Weights of a small sound classifier: 11800 steps.
Rows from block 4, named by matrix and row number. Rows with one number belong to one channel. Each number is 128 + 32 x the weight over its row's rms, rounded and kept within 0 to 255. All counts start at 0. After the name is the row's rms in percent of the matrix's.
# convs1: first pointwise conv (model.blocks.4.convs.1.weight, 192x192x1), inputs 96-191
# convs3: second pointwise conv (model.blocks.4.convs.3.weight, 192x192x1, transposed), outputs 96-191
convs1.131 115 [118 188 129 128 108  89 118  55 138  62  99 179 144 103 118 136 109 162  66 124 165 179 153 133 118 100 123 142 110 147 153 108 148 149 127 141 140  81  81 153 125 159  66 104 106 124  84 156 119 153 100 104  78 103  60 130  89 125 161 132  93 121 164 146 109 164 121 160 150  94 106 101 151  85 139  94 117 176 125  96 138 129 116 139  92  93 152 148 104  53 166 169 118  98 112 175]
convs3.131 113 [126  74 118 125  75 134 174  93 168 167 143 117  96 145 133 144  76 108 134  93 170 156 116 109  49 117 153  83 153 107 106 161 158 149 140  98  52  98  62 114  87 204  88 163 119 106 138 182 119 100 137 144 106  72 167  77 121 108 141 184 155  88 156 134 156  84 138 135 112 183 110 132 166 107 148  67 142 110 113  85 177 103 173 162 119 170  75 177 111 134 135  91 185 177  73 131]
convs1.132 097 [123  76 145 184 139 134  78 133 154  76 103  83 148 172 118 170  98 139  47 104 128 118 118 192  85 111 138 143 166 170 151 162  91 169 130 130 108 109 115 165 176 105 119 120 122 175  90 148 109 125 139 176 114 107 138 120 150 146 148 132 153 132  82 103 108 116 166 106 129  84 122  97 108 152 106 112 113  19 126 127 110  93 153 174 166  85 137 132  71 155 226 175 151 225 147 110]
convs3.132 103 [134 153 179  97 121  93 126 138  45 170 132 125 106  87  83 163  81 126  95 122  86  84  80 111  84 145 160 119 101 226 122 170 124 142 141 145 174 190 156 157 149  74 161 124 111 115 111 102 121 107 125 191 142 165 139 167 124  81 142 154 130 115  79  80 116 123  55 131 128  87 195  68 147 130  94  81 145 177 115 141 142 200  83 113 109  64 133  98 102 118 198  96 132 104  84 128]
convs1.133 103 [133 142  89 173  81  96 153 180 163 150  94  84 159 142 107  98  97  58 124  80 156 140 101  78 193 104 111 100  91 184  65  81 102 136 141 124 126 134 162 130 112 162 155 157 132  73 161 173 141 129 123 115 167 121 189  98 133 149 164 159 120 101 132 125 149 109 179 120 101  98  93 118 226 147 117 138 152  89 135 154 132 135 136 102  97  98 150  50 141  98 128 128 127  81 148 105]
convs3.133 104 [122  83 173 138  81 102 208 162 110  89 172 194 146 193 129 134 171 126 122 115 140 147 142 158  93  82  95 160 109 127 174 140 104 137  89  86 153  45 151 171 152  80  94 135 145 125 114 149 124 115  84 131  77 144 123  79 108 126 105 123 119 142  53  99 118 150 133 107 214 129  96 167 147  86 188 124 169 199 131 150 146 120 134 173 142 110  54 122 113 156 102 157 156 114 170 160]
convs1.134 102 [140 171 118  88 157 200 107  82 154  73 107 121 100 124 159 130 177 182 122  89 137 170 111 148 137 127  87 132 131  97 114 135 147 174 105 100 129 144 128 101 125 178  83  76 133  93 119  93 137 161 114 111 157 191  88  82 177 152 153 133 148 135 118 134 160 123 120 130 158 133 141 130 135 119 126 146  70  72  49  24 162 161  49 122 147 138 128 114 128 115 104 124 234  86  84  76]
convs3.134 102 [148 130 117 114 146 166 132 152 126 175 157 146 131 163 131 186 140 140 146 160 174 168 158 159 121 140 150 148 158 138 132 140  79 126 205 176 148 155 150 115 129 192 112 156 144 153 186 146 165  86 128 137 171 130 170 147 165 141 174 137 148 159 121 129 148 129 124 121 144 119 129 154 197 180  97  80 146 152 147 111 166 121 208 104 134 165  94 147 124 137 114 132 123 193 151 161]
convs1.135 108 [100  95  80  88 117 112 203 130 133  87  73  93 106 167 153 104 111 151 178  90 142  85 124 120 116  75 123 146 131 131 141 127 110 122  82  98 162 137 165 116 142 128 149 110 104 101 158  81 103 115 127 136 118 159 129 157 132 156 108 143 174 141 132 124 132 166 129  69 147 143 140 126 111 128 139 121  82 198 146 131  86 112 115  91 127 231 147 163 124 187  79  66 167 150  88 113]
convs3.135 106 [ 98 119 177  96 150  84 139 101 145 224  99 123 102 136 121  88 198 157 125 145  92 133 165 123 144  95 140 175 145  91 178 166 118 117 130 121 191  96  75 144 144  86 137  81 131 134  90 131 107 153 143 140 184  78  55 139  89 168 124 131 110 118  72 115 175 129 132 129 166 172  99 166 145 111 178 181 132 140 169  93 156 140 107 104 145 153 138 112 187 133 105 136 128 116 150 152]
convs1.136 107 [108  70 145  98 145  88 148 128 142 177 161  85  56 173 112 126 118 101  73 184 146 153  80  97  98 130 136 136 121 147  99 152 148 134 131 158  91 150  88  79 141 159 124 121  99 130 127 175  67 163 132 101 145 120 115  96 160 157 113 146 168 156 136  98 155 150 178 113 132  98 143 141  96 144 112 150 122  83 147 154  98 171  11 150 118 172 116  75 130 190 115 170 165 135 148  80]
convs3.136 112 [169  99 122 146 140 151 124 129 185 156  78 121 189 130  90 109 122  62 138  54 156 122 155 125 182 199  89 127  57  81 123 146 147 163 140 111 144 117 149  78 124 121 138 126  78 152 151 121 153  97 159 122 122 123 132  72  97 109 106 131 168 112 146 126 201 154 140 144 160 122 110 131 199 154 123 103  77 153 139  79 116 146 118 111  79 157 177 128 187 129 132 161 101  98 155 148]
convs1.137 085 [170 107 135 150 116  48 157  88 134 158  72 124 103 174 187 118  96 152 113 127 183 116 133 142 169 174 152 120 137 120 129 116 117 133 122 154  58 122  79  91 156 143 128  96 122 149 149 119 124 119 101 112 101 111 104 116 106 165  96 101 145 154 102  92  80 186 133 143 126 106  48 115 167 181  95 122 134 203 158 199 127 156 113 136 147 160  84 159 135 156  18 119 192 147  95 117]
convs3.137 080 [142 146 114 207 112 152 106 152 135 136 106 159 157 152 154 191 144 144 152 126 182 157 145 142 157 118 151 171 151 153 145 144 133 129 180 110 151 187 125 147 221 123 169 213 135 124 123 139 138 169 168 134 125 163 124 159 189 128 181 167 180 122 147 132 143 164 203 145 104  95 147 147 139 180 112 108 138 109 131 168 107 120 145 160 174 156 168 129 197 122 121 163 119 175 137 157]
convs1.138 084 [125 154 122 188 100 148 198 101 124 165 125 147 130 132 123 161 144 114 106 125 118  75 111 143 210 128 123 150 168 141  84  82 102 161 115 119  91 102 102 113 104 127 132 135 153 110 133 169 128 108 165 109 108 133 133  99 128 137 158 113 149 103 137 174 142 148  95 124 160 137 139 138 147  99 181 149 108  90 139 109 176 172  77 123 107 165 112 164  64  84 206 132 127 113  66 145]
convs3.138 074 [195  69  96  85 111 130 146 117 115  98  74 162  98 160  78 111 146  73 127 120 143 149 117 139 127 142 117  78 138 120  92 166 147  97 136 165 112 117 116 154   0  56  99  95 153 121 112 105 158 114 153 149 144 110  94 152  78 111  94 104 219 148 137 145 181 123 160  84 108 183 116 126 133 126 127 106  91 121 190 127 112  69  80 119 114 154  88 120 138 153  79 141 107 100 113 173]
convs1.139 100 [131 176 132 169 136 161  87 165 128 159 147 144  77 154 145 169 131 122  72 147 112 104 138 146 108 144 199 149 142 126 148  93 171 167 117 131 138  89 124 130 142 153 135 172 106 136 115 145 141 187  92 124  96 160 152 148 140 127 125  78 155 145 161 128 105 109 167 110  92 110 176 136  98 106 146 165 144 129 141 138 119 129  83 154  96 137 127 101 104 152  94 126  73 121 170  67]
convs3.139 105 [ 76  95 155 107 129 147 106 127  93 152 152 116 145 108 167 135 157 108  78 120  94 123 119 177 114 144 154 200  95 139  88 104 127 129  95 109 171 118 137  97 195 175 121 100 106 115  85 103 155  65 103  99  96 162 131 112 158  65  93 153 129 153 106 157 139 114  87  79 161  77 192 116 117 129 103  98 105 113 129 155 187 142 101  86 114 104 124  72 125 121 144 116 198 121  90 177]
convs1.140 096 [118 149  85  98  64 157 158 119  78 160 125 108 140 132 154  91 151  98 160 123  94  89  80  89 125  81 182 151 166 135 143 155 163 153 131 119  83 159 143 102 112 159  73 141 134 114 197 166 110 152 117 173 151 116 141 135 131 122 109 126 203  99 163  92 121 112 115 171 152 117 147 144 128  80 129 116 110 110 160  91 145 149 125 176 174  65  95  45 126 168 145 142 102 102 107  56]
convs3.140 098 [132  90 150 109  67 103 119 172  78 102 164 138 104 147 151 157 113 125 140 101  86 138 144 110  75 174 153 131 154 170 139 106 100 120 136 138 105 166 167 123  85 212 161 102 107 103 154 213 146 165 165 106 117  78 139 117 135 169  91 128 130 106 220 146  79  99  87 152  99  97 156 101  39 122 105  92 146  94 121 175 116 121 154  96  56 149 109 137  86 107 174 174 132 167  59 148]
convs1.141 080 [161 147 159  76 133 128 142  82 106 111 127 120 120  69 183 118 139 145 152 158 156 135 100 123 139 101 102 168 153 144 156 151 112 126 156 116 123 126 133  77 109 102 152  82 104 122 111 166 148 139 182 125 126 108 135 120 187  58 182 141 134  86 177 117 194 157 159  79 176 131  60 133 110 196  92 137 166 123 141 111 109 204  89 117 124 174 168 140  76  76 129 112 141 121 152 183]
convs3.141 075 [206 139  97 164 188 102 112 130 148 159  95  55 149  90 112 151 100 124 136 107 150  86 142 110 130 150 146  54 122 123  98 135 135 145 179 128 100 151  87 133 171  81 198  74 159  95 116 102 166 129 169 111  94 142 139 175 142 131 123 171 103 116 126 149  99 150 150 140  90  99 194 144 112 103 106  77 137 164  82 116 139 106  90 111 157 200  93  94  77 128 180 118 141 108 160 152]
convs1.142 114 [123 114 146 180 129 131 113  90 112 132 147 166 145 149 170 152 101 172 134 128 113 122 111 140  80  79 175 118 140 137 157 206 107 140 169 149 127 187 180  61 127 147 137 140 148 158 163  78  95 131  76 162 128 138 137 122 150 112 121 147 147 162  51 107 123 133 114 139 119 159  94 120 160 171  80 100  70  93 169 140 118 173 111 102 130 156 184 101 183 137 114 109 157 181 123 177]
convs3.142 116 [134  90 132 173  82 106 121 115 146  82 119 132 136 133 165 131 114  93 153 144 134 136 134 142 104 165 124 124 101 138 107  92 125 132 131 146 140 214 115 161 107 168 167 143 120 133 177 200 133 157 111 107 146 119 115  95 124 114 181 103 139 109 199 107 111 174  66 110 156 181 169 103  71  96 163  57 147  29  85  88 149 133 183 135  78 144 111 163 160 169 123 138 113 104 138  68]
convs1.143 111 [118 147 145 120  85 170  89 129 109  98 131 117 197  10 106 140 189 148 170 173 159 139 132  81  86  47 152 132  91 127 124 130 139  76 115 137 146 162 113 109 112 114  89  90 134 110 166 115 167 205 115 132 138 154 146 129 115  89 204 138 113 122 120  65 124 154 120 167 103 141 132 151  53 181 104  96 143 131 143 148 168 140 189 137 111  75 170 130 107 137 179  70 143  88  86 141]
convs3.143 118 [ 76 151 102 131 146 138 140 112 175 111 131 124 118 134 125 156 145 141 141 171 148 161 150 196 100 126  89 120 165  64 128  79 170 147 155  92 135 112  81 126 127  96 103  57 142  60 116  39  89 133 130 168 135  97 158  93 136 121 183 165  73 151 122 103  99 123 134 112  55 154 108 227 144 125 163 143  79 150 140 145 132 120 105 168 146 161 109 164 138 121  94 120 154 145 190 136]
convs1.144 096 [134 118 136 158 149  92 132 111 137  81 167 127 101 127 105 145 130  61 127 111 159 122  41 162  86 149 143 195 113 116 139 139 121 136 152 179 133 153  96  63 127 100 105 113 123 115 135 149 115 148 103 136 143  97 134  90 133 117 102 142 110 139 136 156 109 103 157 120 126  63  64  96 121 127  62 136  89 137 196  71  78 190 163 121  99  86 105 128  72  83 165 127 144 123 101 109]
convs3.144 110 [191  87 123  88 103  99  98 160 178 140 100 172 133  88 136 109 107  91 154 116 133 145 166  86 159 192 132 110  96 141 149 100 143 161  98 147  90 122  98 135 112 136 121  98 181 135 159  90 134 173 143 129 133 159 139 119 132 131  98  98 159 118 125 102 177 121 178 123 153 136  85 147 195  37 151 140  81 138 154 103  58  99 154 147 131 160 142 171 148 122 111 123  86 100 140 167]
convs1.145 094 [145 112 181 132 146 138 106  63 138  99 144 147 111 122 131 122 138 107  77 111 148 120  91 143 139 116 179 158 128 106 164  72 121  80 154 179 146 122 131  97  93 150 157 110 137 167  95 137 151 164 167 133  92  82  95 116 106 102  58 125 107 126  88 113  98 121 160 135 125  50 128 108 101 126 116 107  99 140 103  95 133 179 113 124 119  76 133  80 136 138 101 217 154 150  98 127]
convs3.145 091 [ 95 106 219  81 136 166 111 137 144 158  94  62 113 123 128 109 119 179 109 104  84 145 135 159  92 118 123 109  79 166 154  82 109 159 107 152 174 126 107 146 140 124  84 131 120  86 103 145 160 146 138 169 183 158 105 140 116 108 169 171 135 151 132 123  84  90 103 104 117 104  87 125 101 115  99 149 165  99 185 142 138  77  97  75  99 146 151 139  85 163 142 127 154  88 178 107]
convs1.146 092 [115  98  69 194 130 131 145 126 153  77 108 116 171 162 112 150 144  67 155 137 102 165 179  83 122 133 120 109 151 127 157 145 147 154 118 150 161 131 111 131 119 160 107  96 139 173 141 146 160 116 141  82 137  81 128 123 121  94 196 121  92 155  99 145 150 140  64 152 124 100 150 121 174 161 129 140 142  87 132  77 132 169 133 163 148  98 125 135 155 123  44 218 161 158  92  81]
convs3.146 078 [ 88 171 103 199  98 117 126  75  97 157 183 154 145 138 136 140 143 160  91 120 104 200 106 147 148 127 147 181 141 160 126 142 103 166  99 148 136 128 125 106 153  94  77 172 104 122 180 141  43  40  88 166  98 123 142 167 121 118 138 147 113 151 172 149 135  92 148 122 152  54 161  83 124 114  95  90 114 152 123 123 177 138 157  82 161 122 138 171  57 156  98 124 145 161 127 207]
convs1.147 091 [150 131 157 102 116 163 112 131 144 112 158 167 132 110  89 177 157 120 102 111 116 106 127 171 153 103 120 131 185 139 107 212 113 144 116 139 103  89 154 140 168 187 135 133 130  69 157 111 162 134 117 158  86 144 120 134 181 116 148 136 181 151 155  72 111  97 149 127 120  83 134 125  53  81  80  90 145 125 164  58 146 143 155 210 148 150 134 142 113 164 136 129 172 172 196 137]
convs3.147 089 [ 51 102 159  62 107 145 111 132 131 100 134 127 164  98 170 140  73 109 130 122 148 104  67 103 101 174  32  67 108 102 123 107 180 158 152 134  68 137 142 140  68 195  67  98  81 160 157 157 158 142 153 128 131 125 125 112 139 107 135 125 156 129 158 129 117  96 172 129  71 112 124 157  98 104  68 106 133  91 166  97 137  80 113  99 132 141 163 107  95 117 156 134 167 103  85  86]
convs1.148 105 [166 135 135 150 172 165 103 110  80 110 133 173  86 147 150 106 153 115 123 152 131 110 117 158  82  71 170 158 156  77  98 132  88 111  98 174  77 171 110 129 165  89 104 149  76 130 126 170  96 160 173 144 132 108 110 145 178 139  85  97 107 130  72 127 112 157 128 100 107 126 160  88 126 122 155 155 161 119 169 104 114 155  63 125 128 189 138 171 132 134  88 127 132 140 237 255]
convs3.148 106 [118 124 101  79  62 166 157 107 122 149 143 168 174 109 111 165  70  74 124 122 211 144  99 154 103 160 160  94 154 116 104 163 129 164 125  73 174 121 161  98 106 137 130  49 128 183 110 165 197 104 152 138 109 103 168 125 155 150 101 129 135 119 150  67  96 136 190  98 172 116 124 104 155 104 136 179 150 131 142 134 159 129 149 149  84 215 115 135 123 133 131 118 156 130 140 129]
convs1.149 079 [ 72 159 134 152 112 107 165 116  98 139 128 148  89 160 104 136 128  80  82 155  92 161  77 147 173  73  83 138 186 122 166  94 130  80  99 144 185 126  64 158 135 140 127  99 127 173 109 141 163 141 173 138  90 122  75 170 111 139 142 171 168 119 150 103 142 124 148  79 123 176 150 126  87  54 134 172  96 188 132 130 107 114 150 141 143  72 129 164  96 142 191  66  45 116 126 166]
convs3.149 072 [ 97 111 199  90  97 151 146 101 137  73 129 140 172 155 115 140 156 187 120 156 110 171 105 206  92 129 139 157 138  83 129 122 117 114 102 161 162 101  96  53 209 106 152  74 119  71 127 143 110 141 139 184 138 157 100 120 109 140 128 126  57 125 127 117 132 120 153 148 123  78 119  95 130 146 144 106 147  80 116 134 178 133 136 113 107  65 121 143 129 118 133 146 152  93 182 104]
convs1.150 103 [126  99 154 167 127 166 125 141 124 162 187 111 133 183 105  87 115 151  93 160 157 117 114 176 108 101 129 148 125  88 157 118 133  83 134 103 121 100 111 104 118 115 139 135 113 143 132 176 150  52 169 106 134 128  76 108 162 153 169 110  44 105 124 109 125 109 174 107 117 181 131 125 177 128 129 135 138 137 155 170 147  88 138  69 141 174 168 141 113 122 105  99 114 193 154  93]
convs3.150 117 [ 69 144 188 129 136 121 136 119 121 229 122 190 120 101 115 106 158 161 150  66  75 176 130 135 130 130 129 146 118  68 158 123 147 129  96 138 174 120 137  76 196  95 117  81  81 111  76 113  96 113 106 178 153 119 161 128 101  96 147 159 135 117  98 156 106 185 114  89 165 107 101 169  88 122 180 103 141  96 154 147 109 192 120 117 141 150 137 141 174 124 140 123 103  96 123 171]
convs1.151 102 [137 150 111 128 103 110 128 143 106 109 161 151 137 141 148 138  70 135 181 172 255 101 153  79 188 163 128 174 131 138 149  90 115  98 156  67 120 101 140 161 143 137 138  85 142 124 116 126 177 168 100 156 117 104 121 136 102 147 148 187  60 120 151 159 178 119 143 114 118 133  61 128 128 130 113 130 124 158  71 144 135 125 141 104 152 221  81 130 150  42  90 159 138 130 155 121]
convs3.151 090 [115  64 187 137  95 156  93 147 135 108 160 167 131 116 129 172 139 102 140  80 135 175 176 165 128 156 130 113 116  82 186 111  89 141 143 116 167 154 114 136 171 155 174 120 110  69 153 175 189 108 128 126 123  54  78 122 150 107 145 112 203 127 227 179 158 150 139 149 133 111 125 107 133  45 119 118  92 141 165 113  90 107 137 123 111 123 102 151 105 160 176 144 146 140 107  80]
convs1.152 092 [114 126 135 201 164 143 139 123 152  42  87 108 146 117 179 147 108  90 114 107 154  49 114 117  96  96 144 112 122 142 117  98 138  84  98 122 141 137 166 185 174  95  99 145 146 137 136 130  43  88  87 113 122 120  97 146 149 140 124 109 126 102 102 134 165 185 112 105 111 153 133 115 148 123 133 108 132 116 102 110 144 144 118 149 153 143 199  82 148 159 182 154 156  45 109 101]
convs3.152 086 [145 169  43 143  70 125 130 123 108 168 117 179 110  90 152  71 126 106 111 138 118 101 107 122 106 165 109 161 110 176 137 146  79 134 130 150 145  91 152 127 130 109 107 125  87 120 102 166 146 131  43 154 125 182 208 158 147 117  87 100 200 141  86 126 144 160 122 132 179  72 187 162 111  98 114  97 147 139  53 119 105 132 160 114 130  61 198 101 113 113 146  91  76  90 101 113]
convs1.153 107 [102 132 125  98 140 171 161 142 104 136 148 168 128  98 117  94 178 156 174 162 169  80 117  54  80 125 105 102 149  86 100 138 148  89 138 183 101 171 137 143 157 131 120 118 127 121 181 149  79 169 119 140  68 123 143 117 153 125  57  82 157 147 144 107 157 114 116 121 174 211 138 133  87 148 137 158 169 133 141 173 119 183  60  99 127 108 168 138  93  88 117  57 161 135 115 155]
convs3.153 100 [151 114 127 144 129  96 123 134 128 129  73  76  74 124 108 109 187 114 119  93  69 155 226 152 105 189 140  85 143 111 123  92 115  78 117 112 138 178 156 173 142 128 115 123 127 158  70  80  60 142 122 140  71 129 103 102  87 100 101 129  96 131 117 150 153  54 110  88 100 138 114 130 123 101 152 117 120  95 213 100 102 134 145  91 104 154 102 171 113 126 164 126 157 188 118 104]
convs1.154 100 [135 104 126 184 139  73 133 179 109 121 112 124  95 113 129 173 154  84 127 145  93 157  66 167 164 145 147 158  95 103 162 142 122 120 116 162 151 132  72 116  86 114 140 107 153  65  88 122 121  82 124 163 139 136 127 184 150 103 117 145 184 119 166 117 130 176 132 216 165 100 138 157 176 132  84 123 159 105 151  96 124 133 105 131 158  34 122  98 193 153 139 127 177  86 101 145]
convs3.154 091 [156 102  52 160 156 140 143 146 121 139 126 126 152 162 136 120 141  39 130 134  76 159 157 125 141  90 137 169  92 130  84 115 172 126 127  90 162 110 193  96 100 137 156 160 127 140  82 117 133 105  73 167  73 131 104 121 123  91  30 159  96  93 141 128 211  90 137 168 112 114 129 115 157 138  95 130 121 100 161 141 102 184 149  88 138 118 117 131 124 181 140 170 158 169 131 143]
convs1.155 104 [175 118 167 186 149  47 140 153 112 142 100  90 130  41 137 156 183 127 100 175 108 127 163 113 111  90 143  86 140 151 140  69 110 126 147 141 148 130 132 158 169 163 132 132 158 145 175 110 167  67 138 164 118 110 111 108 143 129  79  95 170 170 118 104 116 121 131 120 156  72 154 107 149 116  92 126 120 181 144 158 137  91 137 130 163 114 174  84 137 136 112 115 124  76 198 140]
convs3.155 107 [ 45 100 215 133 104 137 128  99 138  91 110 108 160 207 135 154 110  64 128 126  81 147 136 128 165 102 146 155 104  94 134 161 124 125 145 158  95 184 138 113  84 166 152 189 125 103 114 128 123 130 164  86 131 115  93 154 193  89 176 142 151 111  92 150 155  83 121 182  21 173 163  94 150 127  92 154 101  92 122 125 140 128 112 135 113 159  90 111 153  89 193 140 144 158 147  82]
convs1.156 084 [109 129 118 133 142 185 199  80 145 182 121 124  94  91 147 158 153  95 159 119 141  89  90 173 192  87 140 167 177 155 132 147 163 121 129 149 164 135 127 119 153 209 106 153 121 159 195 122 103 172 125 162 124 157  82 142 143 101  87  99 180 140 120 136 142  88 163  78 117 170  89 140  20 100  96 161 113 115 171  79  81 209  80 141 111  91 182  97 126 165 119 145 147 160 131 136]
convs3.156 085 [180 121 123 131 193  80 145  79 116 140  63  71  98 121 123 163 160 135  79 160  78 155 176 138 134 155 121  66 165 139 137 155 153 183 219 113 127 158 153 154 132 167 146 145 155 141 157 159 180 159 148 129 128  82 148 108 129 141  96 137  96 125 105 114 114  91  84  99 168 204  84 173 145 141 150 125 103  87  94 106  70 116 117 140 112 158 122  96 123 207 106 128 122 180 119 114]
convs1.157 097 [ 80 112 101 133 157 184 155 140 112 173 130 115 137 169 109  92 120  79 103 120  90 151 190 104 139 136 149 120  87 155 131  98 103 117 135 128 118 114 148 151 137 129 116 171 143  48 161  99 134 136 102 219  81 136  84  97 132 129 181  86 165  95 103 148 134 132 136 100 209 110 146 126 188  87 143 129 145 135 129  94  71  79 135 155 137 124  75  98  66 133 203  94 151 145 130  31]
convs3.157 094 [126 124 133  74 134 109 129 145 109 117 156 128 118  92 164 170 176 102  89 150  51 118 138 154 100  97  39 127 130 115 114  94  59 122 124 144 118 146 178 124 108 109 112  87 120 166 136  65 124 128 158  83  90  73 138 161  79 110 148 154  77 148 166 104  78 186 114  53  85  71  61 156  92  90 154 117 118 153 101  96 149 152 114 136 116 126 119 136  99 143 145 130 143 148 165  87]
convs1.158 105 [148  79 178 137 145 144 182 161 145 111 129  76 138 151 138 115 104 171 128 104 146 145 126  79 151 150 151 134 113 112 127 136 160 154 102 125  95  96 117 154 123 123 149 114 120 165 188  92 109  91 129 118 146 167 125 157 150 166 182 174 136 166 188 145 169 107 124 130 139 124 102 113  63 101 146 111  99  82 104 178 124 133 127 139  97 105 151 159  95  40 118 117 114 169 130  98]
convs3.158 095 [193 174 132 162 123 167 111 177 176 134 111  82 132 111  96 162 107 136  76 132 171 155 117  83 102 233 131  63 129 187 129 110 128  81 149 185  83 128 133 194 155 171 108  92 116 151 148 114 142 112 156 141 145 167 133 171 141 110 173 109 131 150 146 156 167 126 159 116 144 125 147 139 138 128 122 116 115 151 123 126 154 161 119 116 153 175 121 171 118 143 128 122 129 139 134 158]
convs1.159 067 [106 131 107 106 162 162 214 119 156  82 143 135 102  87 139 130 154 172  62 156 129 146 170 151 126 129 129  63 182  68 123 151 110 105 106 152 102 139  79 158 119 154 131  93 133  74 140 148 141 129 108 111 140 132 134 126 159  92  39 176 194 109 169 143 116 141  90 146 137  82 152 129 100 150 121  98 108 114  84  27 119 150  83 117 156 199 117 140  68 162 159 132 164 151 159 120]
convs3.159 063 [133 142 129  57 140 158  96  86 150 109 162  76 108 123 149  95 138 102 141 136 148 141 129 165 149 137 127 120 127 114 102 127 115 127 158 111 145 167  90 155 102  97 108 138 120 163 108 122 116 125 116 160 108 129 188 150 143 114  71 124  95 117 138 107  57 194  62  99 208 124 175  26 123 132 140 130 197 123 113 166 156 105 156 110 125 147 126 146 137 164  89 108 108 136 100 120]
convs1.160 088 [ 77 146 105  36  85  88 126 140 122  99  95 132 113 122 147 152 120  86 113 110 150 124  90 163 170 129 144 156  97 133 122 161 151  88 116 134 126 111  88 103  94 151 147 136 128  80 148 163 193 119 105 153 121 140 129  98 111 159 130 180 102 139  88 171 112 161 113 137 172 114  68 143 161 150 121 105 110 199 101   6 128 142 156 145 110 155 159 124 123  96 162 173 173 180 120  89]
convs3.160 100 [127  92 139 158  84 125 106 169 188 169 101 224 201 156 106 121  81 146 157 109 174 174 152  73 166 120 121 112 119 146 149  87 129 117 197  95 145 130 157 155 152 188 108 178 150 161 169 177 188 156 129 159 119  93 116 143 173  89 137 139 175  87 148 116 184 141 203 107 139 133 138 114 120 119 101  90 122 130 133 115 134  80 182 196 161 120 115 150  94 120 143 145  87 102 112 138]
convs1.161 107 [111 151 153 157 147 151 141 104 163 160  67 178 142  50 166 122 178 144  88 192  99 131 143 143 130 111 150 123 140 130 115 145 117  70  88 141 147 164 166  86  95 112 107 135 163 104 118 150 124 152  87 110 139 144 166 122 169  56 138  92 214 124 117 144 101 143  84 175 186 124 168 153  84 124 174 113 172 127 200 120 119 117 101 161 180  91 126 122 210 159 160 111 151 103 159  73]
convs3.161 111 [141 136 128  76  95 119 145 134 116  89  89 120 166 205 138 121 148 187 141  78 134 166 159 176 109 175  87 204 123 108 129 129 161 150 129 127 162 111 107 108 153 112  78 157 133 116 147 174 100  34 146 120 160 164  76 116 166 116 130 122 151 150 163 139 151 113 134 130 153 116 181 127 156 181 106 153  96 123 159 174 228 130 150 118 114  98 103 109  98 116 116 109 131 121  81 118]
convs1.162 099 [211 151 135 102 131 151 100 115 150 103 146 139 134 126 131 151 126 142 107  91 100 128 167  50  99 111 130  98 128 149 151 112 104 160 139 145 159 102  86 194  72 139  98 168 124 158  92 143 143  98 103  14 118 134 108 128 150 142 167 118 149 144 177 124  87 110 101 119 122 116 117 145 103 147 145 135 128 158 158 211 112  99 173  98 120  84 162 131  30 116 129 125 122 127 175 193]
convs3.162 116 [117 114 114 151 128 155 159 179 109 104 140 170 158 149 167 126 117 124  87 105 143 136 141 181  82 134 142 170 115 126 121 128 114 101 114 106 118 136 139 163 145 155 116 183 110 174 125 133 156 193  84 212 161 118 171 102 142 109 132 138 154 133 108 130  98 142  78 127 106 125 150  83  98  70 101 131 165 119 111 166 126 131 209  74 112 138  97 150 165 127 132 181 124 142 157 194]
convs1.163 114 [111 155 153 126  96 154 156 149 177  83 171 103 142 172 141 108 105 190 117  96  98 124 186 137 110 137 120 130 180 124 156 183 135 149 133 109 123 112 200  77 117 107 176 158 150 151 100 125 163  64 148 149 119 124 107 129 123 111 195 119 130 129 117 169 148 154 158 103 126 134 102 133  96 154 115 142 105  97 136  77  81 114  90 112 121 184 106  85 187  39 157 149 137  88 138 132]
convs3.163 114 [ 60 133 115 163 139  82 178 114  90 119 178 148 160  95 133 103  86  95 123 126 137  95  97  97  75  68 118 117 120 134 111 143 169 151 150  61 157 147 185  80  73  88 132 160 136  97 103 156 131  93 127 107 181 127 176 106 104 128   0 140 135 118  73 100 109 105 105 145 187 124 132 139 111 147 186 131  99 145  60 151 109 145 119 120 177 116 116  73  85 149  69 133 135 110  94 155]
convs1.164 098 [104 122 178 170 100 127 176 178 141 155 129 152  74 159 141 132  95 134 176 147 130 163  65 119 100 104 158 144  91 139 119 108 109  90 149  96  71 125 135 104 156 140  88  99 129 108 147 167   9  98 171 135  70 106 128  84 151 103 129  73 112 138 177  52 119 166 129 100 111 182 115 119 205 140  89 120 133  98 116 174 162 165 110  86 111 155 166 118 148  52 101 133 128 107 102 191]
convs3.164 095 [ 92  90 116 130 109 135 144 185 100 164 154 148 231 126 145 153  88 145 123 110 112 142 136 139  78  86 111  97  96 124 146 125 137 130 194 102 179 132 149 117 159 128 104 106 138 123 135 171 203 152 118 111 114 100 175 108 166 143 110 111  88 116 118  99 109 156  92 170 120 136 119 117 161  93 126 127 194 158 138 165 153 112 128 140 169  87  90  80 139 174 130 169 152  66 168 131]
convs1.165 085 [161 117 158 158 124 106 126 117 136 150 131 150 120 186 118 137 136 172 110 128 117 145 146 200  86 111 157  94  90 126 130  67 149  97  94 148  96  77 115  95 143 121 121 136 111 183 132 136  93 134 115 113 136 129 131 124  74 144 149  99  88 134 105 115 108 119  95  97 122 111 103 130 141 185 144 142 145 188 131 202 146 148 125  82 135  68 118 201 121 110  24 112 172 108 134 169]
convs3.165 087 [157 110 123 170 165 158 138 185 175 132 137 172 186 152 145 164 114 123 150 166 162 185 157 114 115 129 113 126 131  79 139 116 120 149 194 134 140 171 109 126 143 136 141 145 143 144 215 133 152 102 155 133 166 144 161 155 202 128 115 152 187 104 108 106 128 142 149  79 117 145 120 161 156 111 112 145 120 151 165 131 116 158 197 159 170 116 159 155 131 137  95 105 110 150 145 148]
convs1.166 073 [ 75 187 124 160 116  95 113 108 143  90 159 155 133 122 123 101 155 116  95  34 106 147 120 188 167 135 130 130 105 121 148 124 163 191 123 135 142 146 121 126 182 119 140 130 127 150 101 103  71  93 165 135 111 122 151 125 203 109 164 152 181  98 122  86 180 126 144 145 167 153 130 113 193 128 136 104  85 163  93 168 154 187 123 166 104 127  84  73 130  91 138  83  90  26  69 143]
convs3.166 069 [116  86  43 162 143  96 143 146  75 143 128  73 190  79 150 157 118 149  96 138 123 133 115  78 106 108 178  85 114 120 120 134 125 109 136 147 145 121  99 135 113 150 128 186 130 175 129 101 171 182  64 156 144 115 111 107 112 112  40 105 160 157 190 140 148  95  98 112 149 163 161 142  76 159 122 125 127 125 114 136  83 176 123  78 150 150 119  89  75  75 120 129 113 102 101 135]